From a checkpoint of a small image captioner.
Training: cautious_adamw at rate 0.0016, 9000 steps.
Data: 203450 training examples, 22.6 epochs.
Rows from block 4 of the text decoder, named by matrix and row number. Rows with one number belong to one attention dimension. Each number is 128 + 24 x the weight over the matrix's rms, rounded and kept within 0 to 255. All counts start at 0. Numbers have three digits each.
# v: cross-attention value (decoder.blocks.4.cross_attn.v.weight, 256x256), inputs 0-255
# proj: cross-attention output (decoder.blocks.4.cross_attn.proj.weight, 256x256, transposed), outputs 0-255
v.231:125110093117153139129118064142096131174115123161126144113134123120120126120130116110112145093116116129142121121131137158152101124149128118082114145139131116127148111119128146131134130146112156148119131112136124107125142121125159151113164135118109120083101097128116167107111101113120119130101152140106132123107106146154124116142179119132104123129154134143119145119141120145157091147092144145103127157121130136121140124122126133138113134153106120132119111117133166139144046094176168131118089137126104128138069125138139112113138122129123089158128099117127131130136100109126139163153152145138117119136153107142140099146141124130160147118160136131120142108124119140118141093139146137129144139143134166146113141117082095146124132043144166130132104114124101114134131136113111
proj.231:123131159094115120129126132157159088115096159134151158134164140152105126132137114160141123107115153124123118134134102143170117103154114136123132115158137119144129160130127138128102128124157126122114154129112133107098140116147123151142123131150127132146129137102116114127109140128120089127126113138127121148077136098119122111146133136123120127116151123146140137127111142122142086144145112150122148137134087118157101161114134119112093125125082132125135132136127126124122135138108130100137130182108133117103137130114108120103108127113134107126109137138104123097137143119162124158125134104126100103122128153133134130160124128114108145123137130137092127133104126124115119143143139151149127132146118130128146119100119148132126132117152133125127131139106124139116114128121143
v.232:101154136126112119109138133134121124122152143152132136138115123121106144136104117141163141110148124137124122104139175140129117137111112132139137135129096134139143132121149122127121132111102108119145113136108118124131115132121117156144130130143142137105147113089096150129151144125116130125123142121130111144159114127125135127120126124103104124128119113151119110168138136133159147138119118145140146102102121147146142121122118123139097111135081152129118135092129139110138129142178092123132210147133137112137096123132134100189151132095121141107142109095126127106134099117138137137139138129148119110108113108155070149105133110126111133142101133131138160132111123135148141119135133093142111144109055169120120127123122161172154112148110122147137154135125178138114132138137144
proj.232:139113114131143118131115131124126098113122122143125106133098131169125140092133150111130150146086109113135145152145148119107140139143091122160122093161137150138143117117121133151114120121150130121112135146124164121157113129133125126136157110121141146137122143122160093130129138125132116135137106116135124111116110105156136110114124120124136121157094135132120139135133137173153164121137121130161136107114133123114115142122152147146135117123121139112167105135152164108122130128139073146107112097121140149141100129147123144107112142133114114172133102123125121099150117131112136136136116123113135137138149123145114125135134115137122112103114128156144108101100111134122139114108142137134134123111143132140132142122104125116104118123127138111126124137138128093125161128111127
v.233:139133081091082123133110097140120110126090124083140151133104136109131134103091132152194120086121146136121138121122148146109148141153093129114130097101116123156121068143148136138096112103136137137064139127158130079157106104153163119132134130112106145221115119139149152154140078125168138109147129170125103103158110102159178133163149141137107182089106108218123118154116101113132099106135103140077097143107104149146106135108084113137111143089123120129146104125111103137170103079111148105146227137113110162128141147151103137116104157157153120140142111094107130120138125130134129120140144113130114145133132125159122105122137104129162117119137118126114114069127147162140114140161136121145132114082082097105088122115130067131112145048149112116110153110102133153109101154124127
proj.233:141101124132144139120122167131125144128131185100129103155153107172144109123153108143173131099099163111118113107136075142138124136104123117125102127130136080162118108117142100107090105151111092102100190097123123142165162088121109119133140161154127126123118172157111146076117109126127113130131159073088091139123123114167183145097127135139124120110222133167088144133104134093143134187124120104106145125168166100130114120097134106110094151090108146132118143139102160113134144127193106140151134136146124107136074140146083117150116151082095098095096173128121137112156133144093121138155146136133131121161145131070150159163128120135136123084131104095115131117110141116137139140097129088103153108173130148122099142146142125125172114137135146089123119136147131142115124116154145
v.234:162126119139125097128121134179119104113128115127096139146129108120138173137152129121041157099092138136142136124110145162098137147136137144098141149093131143113154177133120126130116131060168119163095103113140046136145180062100160160121150122135114079122060121126136119108192136100153149117144134136120144152112104159151130109121170134106107141105125133137129132109133142133113155129124133129080086097108119108106180148139154124118127133113141146085102146119123139145126113123126119143124051133093187156135140140135154139154117118183135106143128108085149136155116174104141106132129130104137132117131111134100120134116122099091135106098057142138137097226125124115150128129123099170126173128086133130158134127119120078119140109130174177132153166129146067131138140175114122
proj.234:152172137093143169092111099141137158143148097105150173159156114131125102145159119154112120123110165135127140130083167102176129108139145115156124151124101131128147116133114129114114142123093110146154137119157144113121130113148108135116155108139118137141134094118108138143150120166125135129112153141097117123157077111089112156141192112120153166088138136124117089155084144113138094130103135134148120110209128131114139079117070132132126162107150123112118120138108115119143124089125117126140102191137169131107151120143109083132122118164153119118113146123133168105123145119155096097170154137119100126165103113129145109123128146135126111107153130138126140128129148103132082131154140134097119135160154128089131125122091160133142135128146131186128112127093119106118125133153120
v.235:150168140117153134142142151139127148092118148126120101122138136126114128137112114115163105168170131122116138116121148120160125139136156135111150130097120126100129122114113121136146145182121136150138101133126137148119132159116147103130124101145113143171151152127108132142118133162134147161106146104110121064151120124080138113093185156143140126142157184092121139139132130128115098119130128119149128179176187152138113109140127121130143133121104134113115135105128133146133126105136097144133148128106170091119141117149138132114131158099125129116132056117130151145138115142133133143084128118144137116126124133140106122107107067105106102128119122121119100175134136110125119119145146099122127108076150128124133086126122126115140097135159084155133132159137142122132102102135132
proj.235:156172120113155109129161086125101125108158112100123110148114120115119115124098127137146134118112106148147180167134160116119143153129085140134138131132147121125109131119134122149151134114118162119127118200142164117105098124078133147118159131095101132132103136169167105157097101120122137113172117111150105130117128151123149128109151124102137106144125110170125128097092115117143138088143137151143145129159125163104141075107117128116146101105097127138140115113110105142136128138146106144151171115125087156125115125160139155143130152169106183109128109128098116106132085151129174131102155149118142140116151126159170137154153121170125146120109128148130143129147136137177096148122136125096098123059138115140136080144098129134138124104126125116124129148124123100116136112063072
v.236:125133121129103154149150145125112135097112131140143134151139123105119111122056142114156123089140120145121118163116196121139167144162141132150095129116122154090100120151109138129139154115160129107116117128120102179121156138157128152129134105110115112141098133147125134152151118158110138118142127141126129136080089137122130112099155086143129138113164124108114125120115137133099135137113099095125098165138117130152106112149142110116102132175138137130103132157118137126151126129122117128143093143119109180121083105112110130180134101146127126142129156134110124123128165115154108126112152138145142111136126148101070131133102111136140114121110115144129087091128140134154121133150122157142138135112081175155138152110096109146130136110144127143096117124104140133141161121135141
proj.236:136135104120114165112121107081132106128132159102133098102140099086148185065118108134117151121118124166166112103065091128153159057109118126134112164094127116170140088129142099143148120146090134165132112105147101143101089120171134139139104093112149147127131132122121092118147164132142103086155109099121137208101071100140154081124122130108093121094117118100127179125118147176119094138172079121164147150163117137122135149155093098162107108081149116123123104137123151140159143114127126152146134140156118140086088128105116113082127132168158110124110131123115160100140110159169109189155126145131098117187166148125125122124139135105085080136192155077122147129113126149146106137153191122108121144119166162127131139166144152130126125117119120112144132134116153115100121109101094
v.237:178089096125088114135111101084104180131135135116119117148130112141117123132140112143180106128130131157138114096105101138146102152100113136126122105152126143125113111137123106149132115135112120118140126118124124124142098146110104120107162111130129119110140121164151105114151151098132111128122150119148128164151125133116132108093103120136155140125111140101113132122126116135108106112126104151094152155177151169131123114108118135124136135140137116127147129155132083136117140134079137117112156111135102109145125132120123108098134118075144141135139139147151129119108125133114141133164107124114141113106148132118120138129138161113097124129135107106144114123141138101141125155129137115148103136132116107142113138153117112134113116110135124128135133127130124118102111107140132
proj.237:117150091137114148161123152128122084147162144095128131107149125151126154135109155144144155111127160131168117143112137111109115150143175121109122138109094130114122119126137094156140084113125122121072128117122140153134156125087148113159110142131134103158148131161118090142141127089117127142131138098126164085094125138160111164111115130100126156123104121139159137116109154115104113147140120131137127140114114115093116119132155141109161121120158120134104128122088129102147100124154146134098147090105163130132127122103149106172104106123108129121092090149147149135126111158137128121105129102132156091101115134112129150143138137118180136113110139125137145178137137113110129132150161141120164134133134154145110115171137124144152139133141134111170143138119099128092124102142111
v.238:140136066134157118118134112173128150163141107128106155148116135121132122122093133131160125095107129115140118121130134134115102132090158126154140138141130120111096120141135151154113111132134130093070091138140121117103119125151077126125128143129070118105160062151142143108139101102098134095152115118169124192102140101125134129109163149137097114152115108130122097111123085146150160138123126152140125160079106125134116097146088142119118145128149143135129128130145128162157144099114171128136100136100167090142097131141144119173144075146121128113151135124138147125133113123115106143151130104155156151089125131122116141138208122151133130119105135135125136150134143143105126109127109165116119135113101147117118166134148086185133119135130128096146097149139141132148149148111103
proj.238:128111117134133116125113141140165080169157129140133104122143133143098154121122118117140152154070159126109141141122098150135124134142141128147099110113097142112140141107127108107162129093137112123110142101144118123125130114177138134133143117149135132131114140127142143140117137130145115134138154141123132107093093104128107112135124109116145153061100108101124131102121145138149117121119115109131144130118146108131144117106142125165115113111126110125149107114114115095142142131102139143120088144130157112103165130148105097112128110139117147152130126141114135121144074113111157167121131165126126132101092122141121108149125129088131126125144150105135104160125136093150140093091161153138120137158102144136118109126061137132156124129112144169117161130152143152112133120081182
v.239:110132116160128111104123145113109112089153106141144134149141124114123154143125136135132125125110118139130125129138114148114108131106101127148127101130152137120134116133149121111116122122128140147115120126145111120117165102110117183131138131139130111120130123117118120141143116113122112096113112155139116127094107149146121127105095135154127149115134152171140135138122107126122119139121134150097115104088142127115108133145111118127155135113134124126140118141123114124142146121127135114140084139121163180140123126135123130125108116188141117144115191128110126130145115133114127105148105127136114127123128126170153127142132109110195128147132124145133136175118095142135137141115089111132140140147115074107123129136150111159145112135106164108148166099142151143115130119133134
proj.239:120118124110139151136100147152096156143154105088136105142163131147113100135186072141144127137108138137122123143130142142145119133135181130126102108141099163118179113146117148146103160067108105074117126106129111103148135155152146113143130119116110156134137109119130118093134116149125116131124122128112155144131091130171128142158169114114123147086159160134094147161112155118151122145109133115115137122125147146112099145108121123105147151117143106130117146132135138135145144136078107117134073096160143150106126172131105133105144126109140147117128141128115137129124122098135083129165114143139139133160112134092085142137141121126131111090153132099132133136108137145111070128150118085128125119155106141148099101140143130131156141119148142133142119127159135146117130115142140
v.240:145078110124126145111140138096146094146093105133145126140118109110140100143123134143152121127109148114136145126167124110096145148098138141108127134148141120147192129151146122135107130120147128126114171093147146079149100155100093125130148149111084124069130131096116156115149093120159126136133118102125135153139132154120126127166113087137117158150104088094131127139134146113157102135104117135130129092156119133127139118100142115113121114132119126151131143169136150128144131130186152127142110108120073155140151087141137141038121108115142122151129106099127109152153131109122108143143115122127103119149145124166102126118111136150145131117113115107131167111122130148102108114095112169137153128135125127133135133141139148130111142133144177136134121131110107150121132157132114
proj.240:104064109125135123143175125150161173136057159138127126168116111149146082247157140140113122160178162058131097109131060112153079044167154101106142082146130123095123122117164125104132100165163144114133160099071103122157140118127105148145078137107107125123121135145129146121156100153116144120131141149087158113123176110111082152123100136137204127139153130108105070149151130085148106164112110147105149164149135117171144118079137130091114107159141201105162136097111119197091101140077183084126136157109134110113164097119112118113129157110135076152155122096109118106119130163140097040125135100159137106132117157169125109122145137137144132166104122169124095156147123121139180153174123098133180127159141130107127174081098159094129094141140150107128132099070115128182137107179153
v.241:155097122122101112143120093100142140153092088091129141102098133142094144097129139128114089104126128120156134116149218069142140124120114100125146102149126116143136137154102139102122134100110102135108115137147137167073134150173122144127129071112143179188102161106087103102090124109132122157145156191104124094117190105150170101103092143136127093185139172108097133162121074130117096186114136162140166149159115151154117060143077113147135123187129115129152108190129099134122130165113058132075167088140139118102134123129109115094086114108126110168146127145133137111104115144144139096149137123117140139100165117114149099124137153145128162135110094146111094087132110125110101111111116121151095142110157066108142111140174127129117092113113114131103129101165118137136121110113119
proj.241:087134104088106102177137110159124117133122133144146101119123142110158145065129089119163163134141139139145103148124105170139126144148127155143140134100106151155162085169107122178111114119125142154104116146124114142121113118113139148150100140189192116131118124167116173136145095090153137146078117057126147119106190144187143060125101194166088140084123101124154149104145127155121083074155112127108086086082104095101107121154114139191116130143141109111107133091139121064101098144124150129152147123122131121176136110130111119160111097139114108067099117147163119154086130160176143100082151120133150143118131113121086120144128080093183126119109133128142163086146130106181117098168097098128160104111126111120127129162139099128140132140112145077170140153107094139119158080088052
v.242:089165094134087136080128162085142167102111161134090103114087130133111163168146124114099127107141153113119146150134094144117088130123157113103095110166151104128111126073159100131171090160151132149114148145126134123146120118136122112138119119116132096158167130157138103145140147140122116111086157090121125175099122113122097081155165140118139120115118187131137102123121086105147122122164115151122143100100160155165083162095117095121136115135148139107164116139127112152137130113124137132135144145132146184140081108152102091110116162129128135076118153126099154126160134146135113087145095112124114161177150127154124147133089133138169117152082139113135118162135111133167144146112151140116106104182140162116134106132168117143126146181171127164130135114173108142118144124118148
proj.242:101166143111090120118091188116103145133110136136095150153120134123157102052170079128109140131123065116121139117135148087119143158129144112155140121186152147110164116160105130145076106136127133134115099086086135138191121130142116171169118125110118121077130138131144142122147116094102136131128115127132133145101116147124093130133141107158127081152123112176131097114104124133131176157117111124069084179151098137109148147100130111128190198138171081125096147137100165200153132131161130158092107058159136121151138129118100145134147140084141105103131145111148110134159133110124144150200114082153102126148157164130180131142086161156131100124137163079133144165121154130104116127171122108078096103120121158134112123152122142105101114113092154105158097108133137162103129175145094
v.243:132121116110121106139143162135157153099134156137108099118133145136141100129057117131157138108105122136124152146145156078115160152139162115141127121121109128131085121150092116135136125175137127122147121101136153120120106168159126113148147129102129126141130127118112168137153100119148109156170100151143134105141166137144130127138154152125115103146134104173152139165144142140125119156126130096129143149124127162133128136141107136116077124149074124121111112114096129116145109120186133129129140119158171107135087123115142145176165102088124128122132159182083154132121159126176148114108130114110129147135115120154118128103117100110108153092110134114102125160107155139141144137174128111156136135109145123099123185141068151140139096141098149131151104175152131092122124136134129
proj.243:135116146138152109100133115131111088115117146126120104115093107137150119142129118123138120097149113123113135136140125144117140126114099137121157134118115130141158126112126138109128136119106147108131130157114108147125107127125113131104114094104134151131133135119147137116112130122122137119121140138150123115130121137094142098139123116129139142175123110132113131142131130160134131059136112112165118104117133152125122111136134145124143140125132117115138116107144132140119121108149133130132126114113107145145146137156137154101131125145120095129150145146121113108156125104115119170120128141106140139104126127126163131129149121141126158106130140108137122106127119136124124131161113122141138119124134107126128124123142111129133130117124152140128144130122148126138134113119133