{"translate": 0.06, "encoder_weight_standardization": false, "encoder_kernel_size": 3, "decoder_head_dim": 64, "decoder_cross_attention_every": 2, "optimizer": "cautious_adamw", "max_steps": 9000}
Rows from block 4 of the text decoder, named by matrix and row number. Rows with one number belong to one attention dimension. Each number is 128 + 24 x the weight over its row's rms, rounded and kept within 0 to 255. All counts start at 0.
# v: attention query, key and value (stacked) (decoder.blocks.4.attn.qkv.weight, 768x256, the v third), inputs 86-171
# proj: attention output (decoder.blocks.4.attn.proj.weight, 256x256, transposed), outputs 86-171
v.23 [139 165 178 141 143 157 112 188 126 133 136  79 114 117 176 144 163  77 139 143 125 119 153  94 160 108 143 148 134 132 114 140 139 126  93 122 120 134 117 148 124 115 118 135  93 109 111 131 127 139 131 148 125 118 150 110 101 127 164 105  95 127 137 136 144 124 119 133 106 160 131 109 147 129  82 138 131 133 139  74 159 163 132 134 107 101]
proj.23 [129 159 127  79 136 136 152 159 163 109  97 154 139 106 169 127 158 122  97 114 145  99 166  95  81  95  99 114  89 125  87 124 116 112  75 115 116 124 142 167 118 134 109 163 174 140 115 140 126 113 107 147 171 172 112 151 148 132 124 136 142 155 123 141 143 158 117 150 112 126 118 126 140 101 141 125 136 140 103 120  90 106  80 115 143 143]
v.24 [110  98 142 136 108 123  91 120 155 133 125 112  98 136 146 114 177 157 139 149 132 150 147 131 134 127 146 147 145 167 122 123 146 151 104  79  77 119 106 148 111 141  97 112  94 130 148 127 108 132 139 122 160  74 133  83 133  76 148 130 137 134 131 126 149  94 202 123 127 146 156 144 151  91 117 129 101 125 110 126 130 114 180  98 148 166]
proj.24 [ 84 171  95 163 138 126 132  98 114 150 113 155 122 115  86 141  85 118 128 159 113 100  90  88 151 139 123 108  97 141 171 107 118  98 129 115 125 102 138 133 135 131 155 133 147 168  86 164 130 119 151 135 141 168 129 112 112 169  95 131 126 155 118 136 115 135  92 112  67  97 121 117 126 132 138 104 159 109 151  84 110 114 106 149 130 150]
v.25 [139 122  92 156 132  84 137 147 110 163 140 139 114 133  78 112 132 169 151 124 150 115 126 123 131 138  77 133 169 158 119 126 137 149 147 136 106 146 134 102 128  62 165  65 163 129 150 142 126 101 151 142 165 136 122 114  83 104  96 117 146 116 130 141 121 117 101 142 100 138 151 197 177  83 112 121 128 171 155 105 102 135 108 140 107 114]
proj.25 [129  92 131 129 107 147 125 114 155 113  69  88 115 143 123 109 104 109 126 106 145 155 108 125  97  77 158 142 130 114 112  90  86 109 108 131 132 104 145 167 165 173  95 157 122 151 106 100  89 185 130 118 109 160 106 128 101 161  97 149  93 114 123 111 113 108 106  87 116 123 119 101 105 143  85 130 159 113 119 127 138 126 103 138  94 164]
v.26 [126 125 131 160  89 127 107 147 109 136 134 126 136 114 154 137 121 106 143 103 107 128 128 143 148 130 108  90 158 131 133 106  78 113 140 136 130  79 115 141 128 104 128 115 118 133 137 118 103  66 117 135 129 143  71 109 126 179 130 150 139 136 148  91 172 143 148 127 101 119  93 152  83 152 123 164 103 125 137 139 140 100 137 141 100 128]
proj.26 [114 148 144 151 155 138 160 105 112 108 167 117 105 152 100 180 107 166 136 137 176 162 129  94 116 143 147 139 165 117 108 150 100 125 141 133 139 120 148 133 105 172 121 151 107 139 123 177  80 148 151 144 141 154 157 108 126  98 136 129 109 148 165 158 118  95  96 117 143 157  95 121 122 114 114  95 133 130 117 167 144  89 113 115 106 100]
v.27 [155 140 124 113 133 160 174  92 127  99 142  74 143 155 153 159 125 140 147 171 145  98 141 135 106 138 153 146 122 112 130 155 130  92  98 100 140 132 106 147 115 129  82 101 140 125 108 159 136 153  85 128 135 110  84 128 132 147  76 107 104  97  87 166 143 185 138 155 130 106 133 148 125 172 120 132 158  89 136 135 133 165 121 151 124 130]
proj.27 [140 146 108 145 121 121  71 170 132  97 184 175 102 128 158  74 146  97 120  84  97 111 160 167 100 107 136 102 147 130 142 127 112 141 121 144 114 133  97 162 130 121 126 147 166 105 170 149 125 117 152 122 149 153 135 110 152 154 105  89 124 134 157 117  83  85 126  98 160 124 162 138 163 130 132 144 102 163 122  92 107 116 113 161 138  95]
v.28 [114 120  98 113 101 105 103 163 115 113 124 176 144 133 124 146  88 133 143 146 172 123 110 116 143 130 148 141 155 142 166  95 115 118 137 146 118  66 104 137 139 134 135 155 149 133 116 125 145 210 146 149 121 133 112 124 147 175 159 106 133  79 118 123 157 133 154 120 125 147 149 117  92 157 119 146  91 130 107 150 106 146 117 156 118 121]
proj.28 [120  85 157 184 139 103 135 140 103 132  87 159 153 131 120 127 159  96 110 149 110  94 119 138 130 123  88 121 120 107  96  92 144 171 137 116 147 120 131 136 101 127 130 116 137 105 121 119 161  93 115 101 131 138 168 113  97 123  87 137 184 172 137 119 134 126  92 115 118 135 114 161 142 119 113 169 151 139 117 136 143 134 180 139 139 175]
v.29 [131 130 134 107 132 176 141 110 120 110 126 111 118 140 111 102 143 149 121 127  90 136 148 134 123 150 162 140  76 109 144 125 134  85 130 163  97 129 120 114 197 144 131 141  64  75 129 114 133 130 130 156 135 106 118 137 121 155 108 131 142  98 149 113 107 141 104 133 105 153 105 150  88 106 152 104 135 102  97  99 134 112 192 137 133 153]
proj.29 [101 170 114 119 161 121 142 124 122  94 136 126  90 117 155 119  67 127 153 123 122 127 165 133 160 148 104  84 127 124 115 137 132 152 113 108 165 137 174 100 115 136 144 143 105 140 154 128 176 126 125 137 175 151 160 121 132 141 111 158 136 122 135 170 104 153 157 166 134 125 156 107 163 103 153 105 146 172 145 145 133 107 112 127 135 137]
v.30 [111 145  95  77 155 157 106 140 150 155 111 136 152 119 131 145 132 141 140 118 158 106 103 103 141 113  88  96 158 124 123 162  98 182 126 104 128  91 137 154 140 133  88 135 139 159 113 100 130 147 127 111 151 157 136 119 122 113 161 144 139  80  96 162 128 111 162 148 125 146 174 110 101 111 120 142 134 160 119  90 124 114  90 168 141 126]
proj.30 [122 102 126 110 106 159 113 105 110 126 121  79 123 154 125  90 111 100 120 168 111 144 103 180 100 118 120 126 129  81 158  77 120  99 128  90 158 129 111 122 137  94 153 126 105  85  95 126 167 131 120 130 152 126 110 116 130 134 105 104 113 149 118 102 177 119 100 108  96 121 131 146 164 144 130 144 180 128 114 171 138 162 136 109 102 129]
v.31 [108  94 128 131 131 141 122 139 100  66 115 119 113 152 135 156 131 151 145 135 108 172 167 128  68  96 101 168 125 149 105 158 142  97 121 117  81 145 116 124 135 123 143 113 116 125 180 134 103 188 111 122 110 141 113 117 162 123 119 135 113 160 129 156  95 134 159 144 130 122 109 142 149 124 134 147 130  99 135 102 128 138 140  96 148 150]
proj.31 [148 153 148 106 108 125 121 181 136  96 114 124 163 163 133 130 106 116 102 141 131 154  75 117 167 153 150 133 145 122 135 132  84 111 142  84 148 112 128 122 137 124 111 126 134 179 132 131 123  85 171 147 120 151 153 133 136 145 136 176  90 169 148 122 106 126  86 124 112 103 138 106 128 142 121  90 124 133 156 107 127 116 113 165 185 118]
v.32 [166 157 111  80 126 123 136 133 138 152 145 120 103 161 112 101 146 154 103 122 120 119 130 124 137 135 107  91 159 114 105 155 131 108 125 150 159 151 124 134 151 137 116 122 120 139 166  64 123 158 113 108 115  98 144 124  89 131 135 143 146 120 120 123 165 149 155  92 119 118 154  88 104 116 142 166 124 142 135 128  91 187 119 111 163 116]
proj.32 [122 105 127 104 135  90 136 129 141 162 125 129 118 158 165 108 108 130 117 147 152 106 116 116 146 169 154 167 111 105 142 134 152  61 125 156 153  94  67 144 175 143 130 171 126 112 139 173 161 108 115 134 146 117 120 156 150  98 143 101 106 107 134 141 151 111 103 145 108 160 149 122 130 176 161  79 123 167 145 121 114 113 136 174 131 128]
v.33 [138 130 111 137 115  84 114 139 112 154 108 182  94 121 149 166 146 145 143 127 161 152 119 178 119 132  90 130 204 130 145 165 115 107 121 115 160 120 172 158 124 162 144 129  86 122  97 126 124 143 148 138 132 135 156 166 130 149 172 156 142 155 153 158 112 156 110 117 131 135 143 155 134 145 138  84 138  83 101 119 128 165 116 102 117 144]
proj.33 [149 128 145  92 121 120 142 147 168 127 167 105 163 199 143 148 126 128 178 138 161  93 129 119 111 138 110 129 159  96 116 160 154 114 115 136 141 136  89 126  94 102  83 117 139  90 115 126 132 159  81 112 133 160  93 100 149 120  85 133 128 137 129 142 104 123 125  99 104 151 152 109  85 120 111 145 123 141 121 138 114 124 109 127 141 130]
v.34 [154 164 170 126 160 119 129 124 129  99 137 106 206 115 135 183 148 142 121 120 140 105 111 145 111 119 120 128 120 128 129 177 125 154 123  96 118 164 100 123 134 133 146 152 145 160 117  87  96 151 162 133 141 136 100 114 112 187 127 177 130 128 136 145 135 126 108 124 176 142  83 103 158 130  88 148 115 135 153 154 146 107 120 137 150 117]
proj.34 [ 93 114 110 102 151 112  89 108 157 100 186 121  82 122 134 143 156 152 113  98 142 111 109  97 137 128 112 175 125 120 140 127 121  85 115 126 140 141 142 133 144 165  90 111 120 152  94 153 141 181  97 153  88 142 113 108 142 117 149 117 128 122 106 101 139 103 142 102 139 125 133 175 168 117 145 123 137 141 105 100 119 108 125 115 127 182]
v.35 [141 109  77 128 111  93 109 105 163 112 124 108 115 112  94 136 135 121 141 158  81 152 130 113 127 157 108 128 161 136 160 143 122 132  84 136 130 120 151 101 133  89 129 120 123 141 147 104 155 138  87 145 129  69 107 122 122 125 173 125 153 160 132 145 121 110  84 158 167 167 116  61 169  92 132 145 147 142 137 110 161  98 138 148 128 136]
proj.35 [167 167 147 124  81 102 142 127 106 146 117 156 129 112 171 128 117 127 120  98 176  92 160 106 136 141 139 115 132 141 127 166 159 129 121 111 170 144 119 101 154 141 103 138 130 145 161 134 128 174  88 105 137 108 140 108 107 137 121 122 155 123 133 114 151 147  89 135 101 109 144 136 102  84 101 139  90  96 113 156  97 109 125 141 131 119]
v.36 [ 98 101 131 122 151  95 166 168 145 125 130 120 135  80 113 149 113 138 131 105 133 106 106 113 109 147 155 118 131 147 146 140 127 117 103 132 146 158 124 107  91 115 132 122 161 138 126 146  97 188 100 140 112 142 116 108 140 147 142 114 132 180 151 116 116 135 185 105 138 132 150 151 162 131  85  94 159 154 144 159 154 158 132 153 123 132]
proj.36 [144 109  90 149  85 158 108 129 138 139 136 142 152 174 146 137 120 116 120 151  78 137 163  95 128 133  95 122 134 100 138 116 138 137 150 163 114 157 163 135 111 170 166  97 106 125 119 147 149 138 135 124 117  98 127 144  87 143 131  90 143 116  87 135 167 111 143  97 182  96  98 147 118 127 145 132 111 115  96 105 132  73 112 112 160 134]
v.37 [144 124 126 114 152 133  86 154 111 141 127 123 128 153 173 115 142 130  97 131 110 131 108 140 118 105 139 133 121 116 203 127  98 130 110 149 103 105 132  99 140 139 178 144 123 142 168 126 109 137 140 112 144 153 144 148 134 100 141  93 140  94 101 134 138 116 129 115 106  95 143  86 125 132 116 168 120 139 167 170 114 165 137 111 123  95]
proj.37 [107  93 115 188  96 136 124  90 155 187  52 111 161 126 124 149 120  97 159  76 130 137 136 148 123 112 150  94 113 129 165  68 128 111 155 130 184 116 132 132 156 157 107  87 116 145  89 126 103 110 135 136 114 103 129 145 107 101 118  85 141 103 154 146 107 110 159 112  73 115 158 161 131 151 111  98 139 157 139 138 118 134 135 132 112 190]
v.38 [112 130 187  49 164 107 114  86  89 111 154 112 112 122  81  80 137 127  91 126 119 154 101 139 112 144 132 133 107 115 180 163  90 101 138 147 107 156 107 143 125 120 129 106 131 182 133 120 102 132 116 126 151 109 116 130 124 151 105 136 122 154 123 124 129 167  98 122 105 100 122 156 116 138 149 161  93 136 138 153  94  96 175  93 124 118]
proj.38 [119 141 117 159 157 122 124 139 142 176 166 122 184 125 186 154 108 134  95 103  99 103  82 162 126 142 119 153 139 159 118 121  84 134 130  86 192 125 144 123 150 102 132 116 148  90 125 142 114 102 174  88 144 155 144 109 106 115 181 135 149  74 185 113 110 107  98 115 147 157 132 142 121 163 163 130 152 117 175 148 155 145 153 130 108 156]
v.39 [153 126 107 157 146 112 128 121 110 116 136 150 114 118 160 162 141 117 109 146 108 132 117  97 127 127 132 108 105 114 153 126 141 148  86 106 159  96 148 118 103 145  97  91 128  93 146 119 135 119 159 164 120 153  88  73 134 172 123 122 144 160 142 124 127 114 144 140 108 146 130 143 139 128 109  89 126 153  94 134 144 143 145 106 104 133]
proj.39 [ 84 154 119 146 130 106  81 106 122 110  93 145 122 151 134 180 150 121 135 115 132  75 111  88 169 112 130 114 117 129 126 164 118 110 129 167 109 156 152 124 115 128 155 145 175 158 113 161 125 132 135 171  80 147 143 137  91  71 109  93 153 110 107 135 126 141 140  96 159 113 156 157 152 117 135  99 164 149 110 102  95 128 130 115 116 121]
v.40 [123 155  86 100 114  98 128 120 141 146 113 207 114 150 114 105 114 107 101 133 132 151 142 157 173 112 180 155 135 140 117 131 137 186 149 155 141 152 163  99 147  94  93  80 141 143 109 162 100 110 142 116 139 161 107  83 114 131 116 127 121 165 114 136 171 154 135 138 117 117 132 106  89 117 113 126 118 167 110 116  96  72 102 121 128 133]
proj.40 [132  80 157 150 167  86 149 107 114 144 124 139 141  95 144 161 144 118 142 163 113 118 154 133 145  66 117 148  91 132 121 139 138  84 120 115 122 129 129 169 156 126 130 124 101 116 136 106 146 169 160 135 117 119 156 118 129 139 141 131 119 129 108 123 117  98 126 122 152 113 100  95 127  98 145 127 151 100 136 134 124 138 217 138  98 104]
v.41 [137  85 105 190  90 161 139 155 127 152 143 155 122 101 112 165  83 110 129  87 142 156 108 158 117 146  97 129 168  99 110 140 109 166 130 117 141 155 155 111 128 167 138 139  97  96 148 135 135 119 101 166 158  96 133 155 141 120  88 160 128 138 118 130 139 105 134 135 103  77  85 141 161 141 106 160  85 142  94 146  70 100 117 104 138 154]
proj.41 [142 151 167 167 123 109 130  97  97 120 133 149 128 125 144 108 170 124 132 134 153 136 111 122  90 115 113 109 133 104 101 146 151 122  89 123 109 105 111 155 114 141 114 126 120 133 140 106  75 120 134  84 118 170  85  95 162 113 122  91 159 110 142 145 123 120 122 114 160 135 143 104 120  91 154 150 110 151 167 134 161  96 110 195 150 119]